From a checkpoint of a small image classifier.
Data: trained on Sentinel-2 satellite tiles (TerraMesh), 72500 training examples, 19.4 epochs.
Rows from block 2, named by matrix and row number. Rows with one number belong to one neuron. Each number is 128 + 24 x the weight over the matrix's rms, rounded and kept within 0 to 255. All counts start at 0. Numbers have three digits each.
# fc1: MLP up (model.blocks.2.mlp.fc1.weight, 1536x256), inputs 172-214
# fc2: MLP down (model.blocks.2.mlp.fc2.weight, 256x1536, transposed), outputs 172-214
fc1.999:123096147137170138085162147133165126146112105129146118133122090148112141110140139132110192127113129141110121162116120178124138129
fc2.999:119085127130130167116094166104125113154155132111118113108129099141134140152140106126158085144134132123124156093135145123172139137
fc1.1000:114138165103161148133137148097151115140089150111108064157155152182133139084159129151156186105144116154119108138116122130175131136
fc2.1000:130136143157089172143086137154111104122115082154088088138136129133137082147146112134143137106091149099148077153096138093148124126
fc1.1001:089143168115111121124126183111154173101140136097125151140120120109117108084141144124142124096121148158141106151116117143152121147
fc2.1001:172109160120121124142151137108152103182093091127146117137150124140138164150110142108171121138103140181107149085146182106107152157
fc1.1002:111141149101107115105129129119152118119098132132156121107086139125124140150133135124141133145118131131111108136132145141111115107
fc2.1002:123114129148086140133152121153150158129126096148141087120108155121177116079128100138137148140162110146118156113105147101148137171
fc1.1003:121096190138129161168099094118131118132068110121156118172112114104092107082171135165164161115142156145095094154125108161095131121
fc2.1003:125079152137067131153100133110099095090146168128166088150174094166141120132149112161079119107083140135146132123142155092114149096
fc1.1004:079139104111089077144151151065142158112149052096113134109093061132137144116155112130146148132124103142132113073110081128106138166
fc2.1004:125142142146115093126069146169138137117127118131135096159128128126170116108135125119155117125119154149084151166090136129124089101
fc1.1005:145105104127124173121123115135185131133133136143156160114101131141110145174132123119117121151059154148128148143111145118101119087
fc2.1005:127111113137141119142109148127112115123114108153145150133135127085120104148153152120087125091104151114128149063165105111161129095
fc1.1006:126167111116109148134108126101124091142102144099160168133096101148138159116126131107087117145150113138136112131077135115130146134
fc2.1006:132144128137090156121158142149143126149142127116127117131124134138136163102141128111145111136108178180119124162089139100133109119
fc1.1007:146137150147152113151171141092118078128117117074131178136121148160123115113167139133152106133142133136113155131170090125139172128
fc2.1007:169127144144133152136116142147109143157151088125110111150170164172128122146123132121150109146079119107129121128112156111125152095
fc1.1008:131116180111138136114101157112130100122142097149129151142109104114151146122126128124147144134128132170122078127142143137118090150
fc2.1008:153100143142073127140137168142112118143177168139156109124155110106144143166138112102144167088109098126151151120116114092112083133
fc1.1009:103169130109126116124119128129107167102116119119128146138140138150150143141132137120085185156197127143136164129160116146098149179
fc2.1009:094114146138160125143125117138139100167138128119127120139147122139128123150144126168136136113133126143126108136125109148144127123
fc1.1010:137174164157129136186129136183076053129090121136161159172062128115116112126132152174121177094110121159103134157112092151133124156
fc2.1010:130116094138149156155139084140129111110174155080086148138143099111145136167130132153099086132092126108109112102133125125114135173
fc1.1011:117125124121158101164153130128159106098122099121069144136124109098156126104121153124111133136130147136131136120129148136161123132
fc2.1011:141099129129071129148121156151112112162148141175137150206101136135137147133146119125145173099137171109129106103143122090129160113
fc1.1012:130116121126134120119101130125167120164107162088148110111124148143134154184174135134128088173093148136130112154101154152150150092
fc2.1012:123113066163134090128149108146053140113079115128159112128118109144113133143168140108131123089064157139106145106103130100091140112
fc1.1013:112136124148177111128135124109118152163114141070161138116136122177100103165140112101134136133085191143141153120129102111158100153
fc2.1013:105121088221136139177148157069119076158090171200104129103075083137112120106164158117158186104127104107106180092131101121091135102
fc1.1014:093148171128098151066134156109093087092084188127116090180151171130070098116110134103124147118131164133112172123136144164123101146
fc2.1014:138112099161106100134135105134113113150139134133159095086109103111132112112135179066158060132138127145144118109131148141116165155
fc1.1015:086101114086168118110166177097133128145169091118159127107163118174143155129126103116097103098097146163082144146107085111158146109
fc2.1015:154096142111118101107108131118111157128152144134124140083159118117132107107184138135184083129145120118142129124159136114086161146
fc1.1016:165133107179131117123165102161109126129124092105151145119118158136137105154141130149141132131171162110107135152131108130149129150
fc2.1016:072157105139125152113112163167107140127134138168150145096132085130155086113159137129107164164102125123117091128162095140123141109
fc1.1017:094154168123074114080088129164178132124136168098130139155078140140092091078102110154144171073204141174098140173094146127135125157
fc2.1017:161139186105126121091115151114138088152170119099158149118149126162127099133163166133133074152114166153143100102132109113129108185
fc1.1018:135161134196135179116163154124172160115134148144165150143122127166127150104142143143124133130094100207110090186130107139081121141
fc2.1018:125097159102101122143111117127129102122132121145098114116144090130102098146144108102156128129087133103160124145113146116146147159
fc1.1019:157151122085148186159106142168095081148120104102148144103115136094127123089133195183107128082130110134141130089119140129108163107
fc2.1019:100102128129108149090109132178125179146154166138157141131141105095092142162173121136154052114098109114147140111155120142102101102
fc1.1020:121093143116127108111113113134125160131122154150122105125085163151133145114130110143110219133190107132136109180102099071125138121
fc2.1020:158111127126139144146115144151097119146148129124141139101142134155129129168135104129139136141095102119130125151125138112125167128
fc1.1021:139141146130132119154131099170151138187115153125166150153100102203080114135153108151143146148115121165094121089147159176148192125
fc2.1021:135105122176111194161113140125142112136124113125141142130094120104152132125159139119154145136118126145140155124187118140123155075
fc1.1022:130118155144156149093093169087154118108129132117106148133135105137108114120118148115157151139129130155151113129108111152106153127
fc2.1022:122139141138147154123131147144133103127138137179083123132102133121093147107169089119153096126122089159133135104124162122121154142
fc1.1023:145132109124149137139156158109192158116124111142099170086080139105129132110131143119111146137143094128119111129120125131150151151
fc2.1023:129157132174119099128098112106117124140109110128115119133163164131119136145161106105142121115121155122142106171109125111121105145
fc1.1024:133147117143088144116118185094149142128097160153095176114097155135138118106140136134145138093124123137084145105095113114134136161
fc2.1024:152133092147143113112086150146114109124124156126127138120149114168088110141112142145108098144111136178137148092143150104138127150
fc1.1025:118122124123130178143128132168132093144108145117110102121137096133166111132116086158146148125101132155137120171128128135107136165
fc2.1025:106105165126076143174107131136125119145127139129144121117130119121118101123102115137124098120106154147192127110081129068134081120
fc1.1026:136145115112106161161122137105139115114114158136140139142151126129125149117108113119122159154120147111126122147150118168109141131
fc2.1026:091134137159123147125139164131128109124152135141125112119123105123153135100133118169120137123115124152151141121145145163102097103
fc1.1027:126145109158170141173136150097163133087110072149096144145144100089129120080138146139130150140125150146115119121094125181144138130
fc2.1027:131166133121140135102098128158110124155123147146096108120132147156131141146134127139123084116125103106149116139150122091144109122
fc1.1028:125145127124110162183168161119129115132109121082136154142144144143118151106133121178161128153119106115120159124128114109091156179
fc2.1028:179129092133095112117134147117115130137128159141112106141126122139126101150113094137122111130148130111163117093122115130139164110
fc1.1029:116126118109129120148134139113111138134159152139094143133107117125105164142134150138109119167068106148126088143105114158121136145
fc2.1029:164135113167139103112124124145087164202103115140105154097105098098169140127088116072130118111149187145148129126109109123126134100
fc1.1030:108151126137122147150123151090154122111125123116130174142115148113122140108121151136140159124145135127086134164109135131115136140
fc2.1030:115127122120136144148139136108134121159111123114151116135132119121154119121119138133126138124134114122149124125117130129100111131
fc1.1031:095128168070124155128104138104120127102117136096136120139127086132106116113142127127177175096122142187161097146115157140116133136
fc2.1031:140093129124119134159099131170127113091130179144148149103156121173130134131132102127139097139098089146134139163103122104157155160
fc1.1032:157141126117126121148131170072150151122146122108101178086103136138140128094110131129116146135146128122107113126113130144145172160
fc2.1032:152129142162158123110103147143112125127130124100096130160152144147135126130154146103079116152133131124131110145121143104149123109
fc1.1033:137164123134128135162142125142137107116121086141125144135132119131095135122146096162151155127165119115139134182115165146124185137
fc2.1033:148116154139123103133085119138062111150102123142123155119133166114125129137167156121169115115125159138128095161152177125139098130
fc1.1034:153114158153108138095089143125132114109139104107108133102110153110098108135121144105158147143181109130116104123138119161121156094
fc2.1034:159144084128131131168096130125098143162182131093117123098116118104139177134165090124111109090106113162137118154137125145134139140
fc1.1035:127145144141121128107112109110120112103127114097143118154118123119146172145145161112124160113135121108122131117112126154127130138
fc2.1035:097136165107149098129125091140116154142128126140121145122126129105131149122086143136163125117163157120114111147120154140119127153
fc1.1036:121149123176166135153096108085137111109141141072163104127113104087162156160112100097174172165112156083175137146111105136111093149
fc2.1036:068050145120127129097118128137138121131133156114153128177130104123142127159127125148150106117117122173185157130084117072145094129
fc1.1037:134130137132122118143132145091151125126136105127132110125108103104134127100159116117138141127144153171112111137133117164118134133
fc2.1037:097155139142126125125125104095139100147130129110093129108117104169168127108131141142122130147123139141138132108137149139145119126
fc1.1038:084115093150105168111091083093118157108103112168115112156105122166100110143158160119065111138137149123081143192111090125128147130
fc2.1038:146102099131090139144130167162182092177112103121131133131111136092070136151124087139128099120098148124157114146146143168113113103
fc1.1039:094119089075104120124128121106164154118120140113124120151083137104114145101135121135133092109140103110119130116111113129135146145
fc2.1039:149106184134114104092114169137097160131136112106163155108136104148120081172139145109149101150126100169155109099099167112143111131
fc1.1040:156198153124127141176109168158140136166120120124127147144094117139167125161147170148112137111130088134136137148127088150109106125
fc2.1040:155135132133129064154121122102149104078151165144108119117120097125171133125135159136095147121117140126131152107120131112146130115
fc1.1041:121117103135143147148127138130135196133130145153139123129153145093122163152099117133136161117131125122096090128159105143148106139
fc2.1041:136152136106121086123128135102131069124160131149118110116130138092138147115100099109134117137095148148084142147130128138096080156
fc1.1042:161124111105167126140116150128107129137096138108103107087134114122148128136185159108116093146169144119107122182135127137114141147
fc2.1042:121118141154106110128112110127098154178150109138123151127120141161120109118086144113086122114101152149119129104093147104126129103
fc1.1043:115154145106125147138106139123128109101155144144158136149150129093095131099139073122126117110140116178152141118139103163135084104
fc2.1043:157081155124141113119094139155186114144108133119140133114118117110161158133159117101071085092127172089135122093136152108135110154
fc1.1044:149127142114147125117116132124112136137071138135141149164134144162114107093172110122170189150098125124119156148082131173163163085
fc2.1044:149131118189112123144162102133053129158067126115128147181098149116141153144090104099143125134174135159105132121154088096124136154
fc1.1045:140112111106160137116120101133154103117101098123110135145195135112153141144157118088119151113133130115107147131091107119133090130
fc2.1045:120084101174137112117160130123120101154165113089153148090134100127142154104134133125093098114159125145116131105097130117132146119
fc1.1046:147122138192116104087134134111134159158099129141104150128129138131085102112146086100148177135122153157161137158132113108164154118
fc2.1046:103130151166164113125147111120127107118141121102153097153117115128142092102144146087164124137106134151106085146129114107156132119
fc1.1047:094128135106134158124134103124138141114114124117181124139124111120141112139109135148108141125120131083138167107142098158115089115
fc2.1047:125058177140138116102134116156104092134097177103140145099149137159142098109126155099145110114151138112141142114120112131146143135
fc1.1048:126121113152136111153151075095120110087102138140066144088105120074133119141113131140138147134096148152106135190136100155151130100
fc2.1048:159095160147158094120146083133159152154126102111149122128130149078146099132090090137085146090131127110148105103166101122094135072
fc1.1049:129127099133075140125168139114159123134131137118165154130131119115106168114145143154137158126163151140114123096107137154132164144
fc2.1049:082126140146151150158118138151079089132152166129125118134127138149122108141130166120108086145119136121165090095132143112169114124
fc1.1050:111118109096118152145131129142156117139169169139144124094173162108082130127118147108120105158141144093125077127102111115158164158
fc2.1050:081095118160083146122138136187129105112141135131144129140066132134103136118155151135111103139050132133108118095139100131122134151
fc1.1051:141171169078140127163142131113124119136079134143149156184117188120117134136103138185152120126140143150133124158130176124119112160
fc2.1051:089131122136099148130139142149153098123107109137110107105150128134127127133182095130140142151106139123127139109132153126134125110
fc1.1052:120107183098123133128130156152189112129122114144120147136140116138154147130114155130135135148166139083079100161090156118115100100
fc2.1052:120083123121111133144099069135119141156112109136097209134112152131112130126149121139123137094128145136176155149153086104096153107
fc1.1053:111117114133107174133142115087135124091125114072116115132150112106141125175168076123145147123174074103137139107128119141090146144
fc2.1053:078123166115114093085137115172108123169123151146160092155153109156171154160081168109128089117114162121159102144160153078126134138
fc1.1054:131109134113145156120132137091168145087104146157102124124113116105164110136102127103127176119130104122154093157147171188163140108
fc2.1054:123129109138117135115112108091117114118141139093126127094124129140151144155113130119134108133136123132140080126132115133149134083
fc1.1055:100158155139152160150116155095128133125085099121111119157104124136126113100214139145120153099150129156122127173104091143118144126
fc2.1055:086109131156134152110149147111153077114105148156122096117130113147114132134121156129108085146122128164121127156123135114161181106
fc1.1056:143116132120112155147126161129099123121146137136107181114108166109158129100099149072119108139142109122096144128132141154091129125
fc2.1056:113127103111141059057123127117129121177104127140131129128169129131128119175184143067111126137122107085129104102099157155156128085
fc1.1057:166140126113157121112106156113139124143121145139129121142134146117088136144121160079115103175142157144143147163116071142095095118
fc2.1057:190059122119146082080105149156095122140106137165100144136108104065113162125079099086140070098126162113134112060148123108163127073
fc1.1058:112099060086133111171082153093140147164065105110127142089159140121122137179136093156102157100123146168134108182127130146088145060
fc2.1058:172125115143164140098118125132084105140135144075123132114100134139148129107094121105142124120139147063113105133124113094159096075
fc1.1059:149101116105087137146168142077075112132139158072133093131111145127167129123112051094139198141107119091112138122156125133112149132
fc2.1059:134107117129105154158115149153135131117152118109150135128155131145125156130128122139148141142121125134103110101129147097133136106
fc1.1060:108089095129164115154153141149113123109117111077117181115089137093144154157147122154146107091084086122138132143127092131101115181
fc2.1060:093145107150142135144118123069117115183119112100135136150138143125115128126161117098188101149113127155159103116105154101111132104
fc1.1061:157127149096100135151162111131138111116081141141154167052150120129139127116093118103131120148107145145151104134100134114101105109
fc2.1061:063145133130121088081157131167112124127123167091140165138125123129121095093109107116132104137122105135180122101144109153165125115
fc1.1062:149147138141139073135127151169133135159144086120057140118141104149099150097187140179153104148118152115128101175144168134185146101
fc2.1062:091145146147093111080170126165132093132088116086156118148090079097148157146160135117119113156094110147113166173137115102136136139
fc1.1063:164128126153144153132112104096121114103078150124164170128155149134092136155145123169129118117107142095124099137119108162130165225
fc2.1063:148048132126135133121124130133133104156134169105093111109130146166129180098124116092131108087173168107070124113166117109121192131