From a checkpoint of a small image classifier: activation gelu_tanh, soap at rate 0.002.
Rows from block 4 of a small image classifier, named by matrix and row number. Rows with one number belong to one neuron. Each number is 200 + 30 x the weight over its row's rms, rounded and kept within 0 to 999. All counts start at 0. After the name is the row's rms in percent of the matrix's.
After each neuron's rows are labels from the 100 images, of 14976, where the neuron reaches its highest value: "lies over" is the class under the peak. Only what is clearly more common there than usual is listed. The data: Sentinel-2 satellite tiles (TerraMesh). In brackets: how many of the 100.
# fc1: MLP up (model.blocks.4.mlp.fc1.weight, 1536x256), inputs 0-127
# fc2: MLP down (model.blocks.4.mlp.fc2.weight, 256x1536, transposed), outputs 0-127

fc1.516,106,153,160,202,186,188,214,200,220,249,149,224,169,179,209,153,223,231,213,178,208,239,146,174,204,213,276,174,297,172,195,232,135,160,221,188,207,260,177,166,224,190,218,198,272,205,187,231,156,181,174,193,121,199,200,178,167,186,215,197,183,210,143,205,226,230,204,175,192,224,156,223,197,228,227,253,197,228,210,180,189,205,187,255,172,173,188,193,203,195,191,142,193,241,230,264,178,167,221,217,206,182,221,229,256,254,135,234,206,261,223,171,137,200,255,149,162,231,228,201,222,222,183,195,151,165,170,168,199
fc2.516,100,152,168,196,201,245,193,191,205,206,185,192,229,235,209,160,209,192,157,248,159,165,202,211,185,153,195,204,186,201,170,185,201,213,194,268,174,228,154,180,147,187,191,190,188,241,206,200,174,185,170,173,240,130,218,218,242,213,215,178,157,290,191,167,224,168,224,190,217,253,148,221,164,173,211,236,214,245,179,217,203,200,183,168,142,212,221,172,192,203,191,263,168,166,185,198,213,210,214,157,245,232,191,234,163,186,168,170,204,231,215,225,232,236,203,214,210,193,214,222,245,243,224,224,198,165,209,244,230
lies over: trees (45)

fc1.494,110,156,218,166,206,222,190,269,227,236,182,182,163,152,179,190,197,220,135,146,207,183,165,173,200,225,180,216,196,152,210,232,220,214,173,216,227,218,219,188,241,199,246,196,162,230,190,193,164,162,230,207,233,233,228,246,189,173,245,182,216,220,193,153,205,233,197,182,235,222,172,214,129,178,151,209,212,211,294,174,191,227,164,239,214,206,214,180,214,240,230,159,162,202,201,182,198,218,197,195,222,210,198,159,153,193,198,206,223,216,231,181,170,225,248,200,151,191,149,170,146,172,225,234,217,229,235,180,196
fc2.494,099,204,170,212,233,179,118,205,202,203,256,203,254,176,202,244,235,253,212,169,197,210,231,210,227,156,141,173,203,216,238,200,216,180,229,232,184,163,171,156,217,227,178,207,202,210,208,174,168,186,196,189,225,197,237,187,202,204,216,209,216,214,136,177,163,144,178,188,154,227,181,135,252,243,192,205,190,249,150,234,186,212,147,202,180,230,222,180,212,196,179,206,132,175,169,228,201,199,229,129,173,212,237,215,200,195,222,179,174,157,167,236,226,219,222,201,210,189,193,175,283,227,247,168,185,175,140,181,162
lies over: trees (44)

fc1.351,101,161,194,207,184,162,220,193,151,290,177,201,182,218,210,148,153,179,182,153,188,214,206,198,173,175,163,218,259,244,181,192,223,233,202,178,194,186,224,153,240,177,211,188,239,183,170,218,218,207,225,161,234,190,195,238,201,174,201,217,184,221,232,235,168,176,250,207,264,151,230,193,174,234,245,262,233,185,221,187,275,216,238,219,201,209,235,199,197,244,205,223,194,188,207,185,186,184,139,219,166,233,175,237,179,221,215,222,205,220,212,268,199,141,175,165,143,149,195,226,210,174,217,215,202,199,211,233,214
fc2.351,103,222,171,225,230,240,163,203,182,185,163,235,245,162,184,189,212,185,180,175,210,206,222,238,233,156,174,190,192,198,250,150,182,228,176,165,190,189,139,207,230,201,225,236,135,186,201,173,163,184,202,185,219,184,227,208,200,222,127,191,163,217,180,207,201,198,175,233,129,178,213,237,179,174,220,148,189,157,193,183,234,196,244,184,204,251,174,222,185,156,230,176,164,215,118,233,234,236,229,179,233,150,185,196,201,175,156,211,176,156,198,209,233,207,260,201,200,217,212,204,193,182,190,184,248,187,170,202,196
lies over: water (69)

fc1.574,108,217,216,185,153,193,166,201,214,211,237,203,233,171,204,228,254,181,258,142,207,194,184,232,229,270,237,253,203,227,156,212,224,182,165,180,181,209,169,215,157,185,128,203,222,188,212,187,262,184,192,199,181,164,204,211,247,221,289,187,208,192,232,240,160,235,218,141,171,186,247,237,191,246,243,218,157,154,208,244,186,171,185,225,175,160,168,159,182,196,215,189,198,192,167,225,171,281,206,142,268,188,232,227,213,228,181,198,211,188,167,173,192,191,182,209,218,238,191,192,220,176,161,203,186,147,184,224,189
fc2.574,121,212,234,144,216,202,293,202,207,245,139,198,189,239,193,205,165,174,230,234,199,192,201,188,177,193,193,219,158,216,187,179,147,173,233,229,188,171,189,197,178,210,207,185,143,247,205,189,200,210,215,224,249,213,200,222,202,226,212,176,158,160,237,186,179,187,205,195,188,212,216,195,277,138,161,181,213,216,164,190,241,186,214,172,176,147,211,162,253,214,246,283,230,156,186,207,238,208,244,256,249,204,205,152,235,163,181,223,145,221,192,152,275,211,174,173,221,233,203,178,166,214,183,189,172,210,211,217,203
lies over: trees (44)

fc1.581,105,199,188,230,172,162,209,206,186,178,168,217,167,194,207,181,243,189,196,269,144,161,171,240,197,167,213,208,242,190,197,179,158,190,178,178,221,179,157,180,185,192,189,187,150,197,125,227,149,217,190,191,220,119,157,164,236,222,226,232,176,158,183,162,182,216,166,178,225,213,215,226,203,203,229,206,238,216,231,158,201,180,224,231,194,209,243,213,190,165,230,194,213,177,206,188,201,238,208,176,270,139,210,195,189,208,231,191,234,234,182,213,203,220,246,195,231,198,183,164,258,232,179,159,129,178,191,201,189
fc2.581,096,242,253,193,201,172,185,186,234,204,216,183,198,182,189,214,200,236,194,218,211,206,235,155,181,198,212,144,251,161,202,189,150,217,207,153,193,190,200,131,224,204,161,256,192,200,182,243,157,165,197,179,229,153,245,257,169,196,175,168,211,207,192,214,196,188,163,225,158,231,202,177,254,184,169,203,190,205,203,242,219,161,182,157,231,229,220,193,221,193,166,225,196,245,197,165,189,223,209,172,144,239,227,166,209,192,239,207,183,162,184,190,234,177,179,192,232,233,188,248,206,235,226,226,172,225,202,197,114
lies over: trees (63)

fc1.428,101,192,245,266,158,213,224,203,167,232,246,223,232,195,221,215,225,209,264,240,220,184,180,204,169,156,199,279,201,183,205,151,193,191,177,215,202,222,219,177,246,192,227,221,179,216,187,215,229,150,195,259,215,186,245,264,211,172,218,255,149,207,237,193,197,216,191,208,191,216,173,218,183,255,274,247,236,186,214,193,199,254,213,199,242,173,195,154,203,169,192,181,243,217,205,212,184,190,207,252,240,191,213,161,141,244,263,111,160,195,192,171,200,174,195,206,209,201,192,133,217,243,170,163,230,201,227,198,200
fc2.428,096,211,156,199,245,159,180,220,207,241,243,195,229,202,248,186,174,185,182,202,219,198,134,160,186,218,182,179,185,207,166,212,159,171,224,215,163,197,214,170,220,231,144,216,163,180,193,241,158,199,198,224,170,193,188,163,195,274,237,186,259,203,134,187,165,201,204,267,172,162,207,198,184,178,132,151,115,176,205,179,228,193,194,200,179,186,253,209,206,226,193,242,215,195,182,201,193,201,165,247,211,194,215,219,260,181,170,182,198,166,185,170,265,235,238,147,204,236,174,211,211,201,159,208,157,212,191,170,167
lies over: trees (48)

fc1.89,096,170,159,184,203,184,154,255,188,195,237,187,232,251,203,196,211,177,172,172,179,173,229,229,189,219,163,172,199,189,136,234,225,218,299,242,238,151,137,252,194,260,128,195,168,242,220,214,192,231,182,182,170,194,174,192,194,199,203,229,113,209,194,196,228,142,193,223,199,185,228,241,182,209,190,204,222,223,202,183,210,241,194,168,189,187,198,191,163,193,162,243,220,222,217,213,221,135,187,217,158,271,180,231,152,220,154,181,171,271,230,230,130,165,183,176,190,226,175,197,216,248,219,183,215,250,195,233,218
fc2.89,092,188,181,192,153,226,217,190,202,205,212,211,171,146,204,207,167,211,205,208,252,181,205,254,249,198,172,260,216,205,202,214,210,223,197,161,184,234,228,178,185,179,235,235,208,237,168,190,274,216,217,178,224,230,218,239,189,212,132,207,194,248,218,231,238,213,152,173,210,202,155,173,233,199,210,210,201,215,157,203,220,255,250,184,216,244,202,165,138,236,236,188,269,168,212,163,195,250,193,179,176,189,167,249,184,188,234,201,193,184,182,250,235,194,183,171,212,157,206,162,217,204,199,231,196,196,170,177,148
lies over: snow or ice (84)

fc1.293,111,146,155,241,166,170,205,241,204,204,188,174,145,205,203,218,191,212,209,173,210,227,215,184,223,202,189,198,216,215,112,229,202,222,139,200,208,133,178,257,181,192,214,201,193,183,162,201,215,225,172,210,187,199,174,159,212,186,175,208,164,165,174,217,184,214,151,194,240,226,229,193,179,252,174,226,216,197,200,171,225,193,216,159,154,174,163,203,184,181,198,176,231,261,189,189,186,152,131,196,212,185,151,155,196,236,174,209,243,258,215,200,165,160,207,184,200,209,223,162,196,232,201,232,209,210,235,226,170
fc2.293,111,157,166,175,179,198,224,170,198,243,225,223,218,165,195,174,160,192,184,214,263,217,231,219,178,158,193,194,209,218,207,184,191,236,272,245,259,225,188,207,272,242,190,174,185,227,164,233,208,185,212,192,225,180,250,230,224,217,197,164,229,203,207,210,225,168,262,200,146,159,232,188,155,218,212,158,194,222,183,195,234,189,189,234,208,234,169,199,188,194,160,264,158,142,208,198,173,254,162,203,210,193,242,228,230,149,182,196,165,171,160,224,215,221,164,224,232,227,181,207,263,179,226,269,185,195,222,229,209
lies over: snow or ice (60)

fc1.148,097,194,241,190,192,183,214,254,197,240,218,240,168,244,173,242,175,195,165,229,254,201,217,181,220,200,180,230,186,206,208,223,158,201,271,167,183,148,235,142,119,247,165,228,188,146,219,193,213,149,174,212,191,187,213,202,202,190,220,213,201,184,195,177,243,216,265,205,155,235,211,220,213,240,225,216,176,224,167,212,220,161,223,199,211,258,216,183,188,212,166,175,206,189,207,192,244,228,205,176,203,172,242,209,199,265,201,184,186,133,186,199,200,214,223,158,165,222,193,195,187,211,255,227,184,176,202,181,270
fc2.148,103,233,183,193,221,205,156,219,139,200,209,234,221,246,204,187,164,168,217,218,179,211,195,232,231,176,246,217,205,227,166,176,191,177,231,205,182,224,205,150,176,168,182,235,215,203,205,221,180,245,211,155,228,207,223,200,192,221,208,182,244,186,231,182,233,190,164,213,245,170,285,196,205,229,199,254,185,230,144,196,194,176,292,190,151,155,161,107,206,278,178,180,224,184,207,185,242,175,201,241,192,234,236,219,151,184,202,201,182,182,213,187,234,227,199,149,211,198,267,168,155,180,187,211,148,234,179,210,170
lies over: trees (86)

fc1.195,119,197,136,167,212,203,155,234,184,183,241,195,222,209,138,207,180,177,250,204,219,199,223,249,194,180,181,222,159,175,208,217,233,201,204,153,166,159,244,219,168,193,221,193,224,171,244,187,195,186,248,203,183,224,162,195,172,187,243,223,191,221,251,205,183,214,202,168,190,173,210,237,192,193,183,213,157,229,199,190,248,215,200,154,243,179,224,161,157,153,249,182,151,184,163,223,236,199,184,209,194,249,164,161,195,199,167,189,150,209,177,184,170,180,221,238,240,207,184,236,182,159,199,223,203,188,172,225,162
fc2.195,128,259,215,208,172,222,169,215,180,192,206,156,167,219,202,186,217,189,217,257,217,206,228,199,239,126,232,194,181,230,165,207,182,252,202,168,172,184,206,197,208,172,201,206,233,185,203,217,202,183,190,178,181,155,234,194,139,215,165,139,209,254,181,212,247,181,154,242,265,194,164,236,180,183,186,167,159,198,192,166,209,206,193,236,206,168,155,159,181,221,216,258,168,153,192,229,160,219,239,201,198,174,154,229,229,171,250,236,161,158,207,117,259,162,186,228,214,203,232,221,191,252,264,187,199,133,194,226,183
lies over: water (52)

fc1.347,091,194,158,176,176,227,152,180,201,214,187,180,216,188,143,193,236,237,238,247,179,185,185,223,220,207,226,234,137,200,163,293,184,240,213,175,225,191,144,172,246,216,169,174,154,276,181,239,186,175,210,193,184,231,193,221,235,179,189,208,218,193,246,194,242,203,173,209,185,201,178,209,187,206,219,193,206,177,200,211,154,205,221,259,213,241,248,233,247,183,183,198,197,173,194,114,205,205,183,183,250,217,212,163,259,198,168,196,244,162,229,259,149,208,204,168,166,203,236,247,182,209,219,210,213,206,174,217,181
fc2.347,106,242,218,192,209,203,212,209,211,193,188,230,187,218,211,193,232,174,218,239,194,230,192,172,254,213,172,232,203,254,181,170,169,189,210,183,252,180,206,185,189,220,224,217,222,196,191,198,206,206,266,277,194,208,146,183,224,209,144,202,252,239,181,216,160,162,195,156,208,192,207,222,209,164,208,225,244,155,139,228,166,209,221,151,163,169,176,211,163,215,203,227,203,212,212,213,218,195,191,190,184,207,155,249,215,246,221,158,176,238,264,169,195,220,181,224,207,209,200,190,234,146,206,217,181,194,166,204,209
lies over: snow or ice (58)

fc1.731,111,181,158,178,241,204,185,207,209,199,227,186,198,206,199,217,206,165,182,194,130,217,235,179,254,216,195,224,226,184,155,205,226,182,234,207,195,195,160,154,149,235,221,166,203,124,207,214,210,197,173,211,196,231,197,205,128,224,206,210,192,213,188,164,194,199,146,218,156,128,204,207,193,219,205,200,227,233,211,224,213,210,188,194,242,200,213,202,155,219,171,194,215,226,142,269,227,205,140,239,151,181,165,212,230,201,191,226,268,160,178,197,213,186,248,166,183,213,190,223,195,206,240,188,191,152,182,169,210
fc2.731,116,173,220,262,223,167,249,173,228,219,179,200,233,201,217,202,213,189,185,199,205,280,168,192,149,183,207,135,219,235,154,216,200,139,245,243,172,176,181,190,180,178,124,239,134,201,232,187,189,166,183,204,195,175,243,168,184,258,216,194,176,222,203,173,187,206,218,196,183,244,203,192,205,160,178,172,207,204,218,178,166,181,211,237,201,228,193,145,218,177,200,234,182,172,227,280,256,229,210,182,258,240,209,210,175,221,195,182,220,254,222,170,209,268,242,181,210,229,158,216,219,200,191,215,235,226,209,229,177
lies over: trees (71)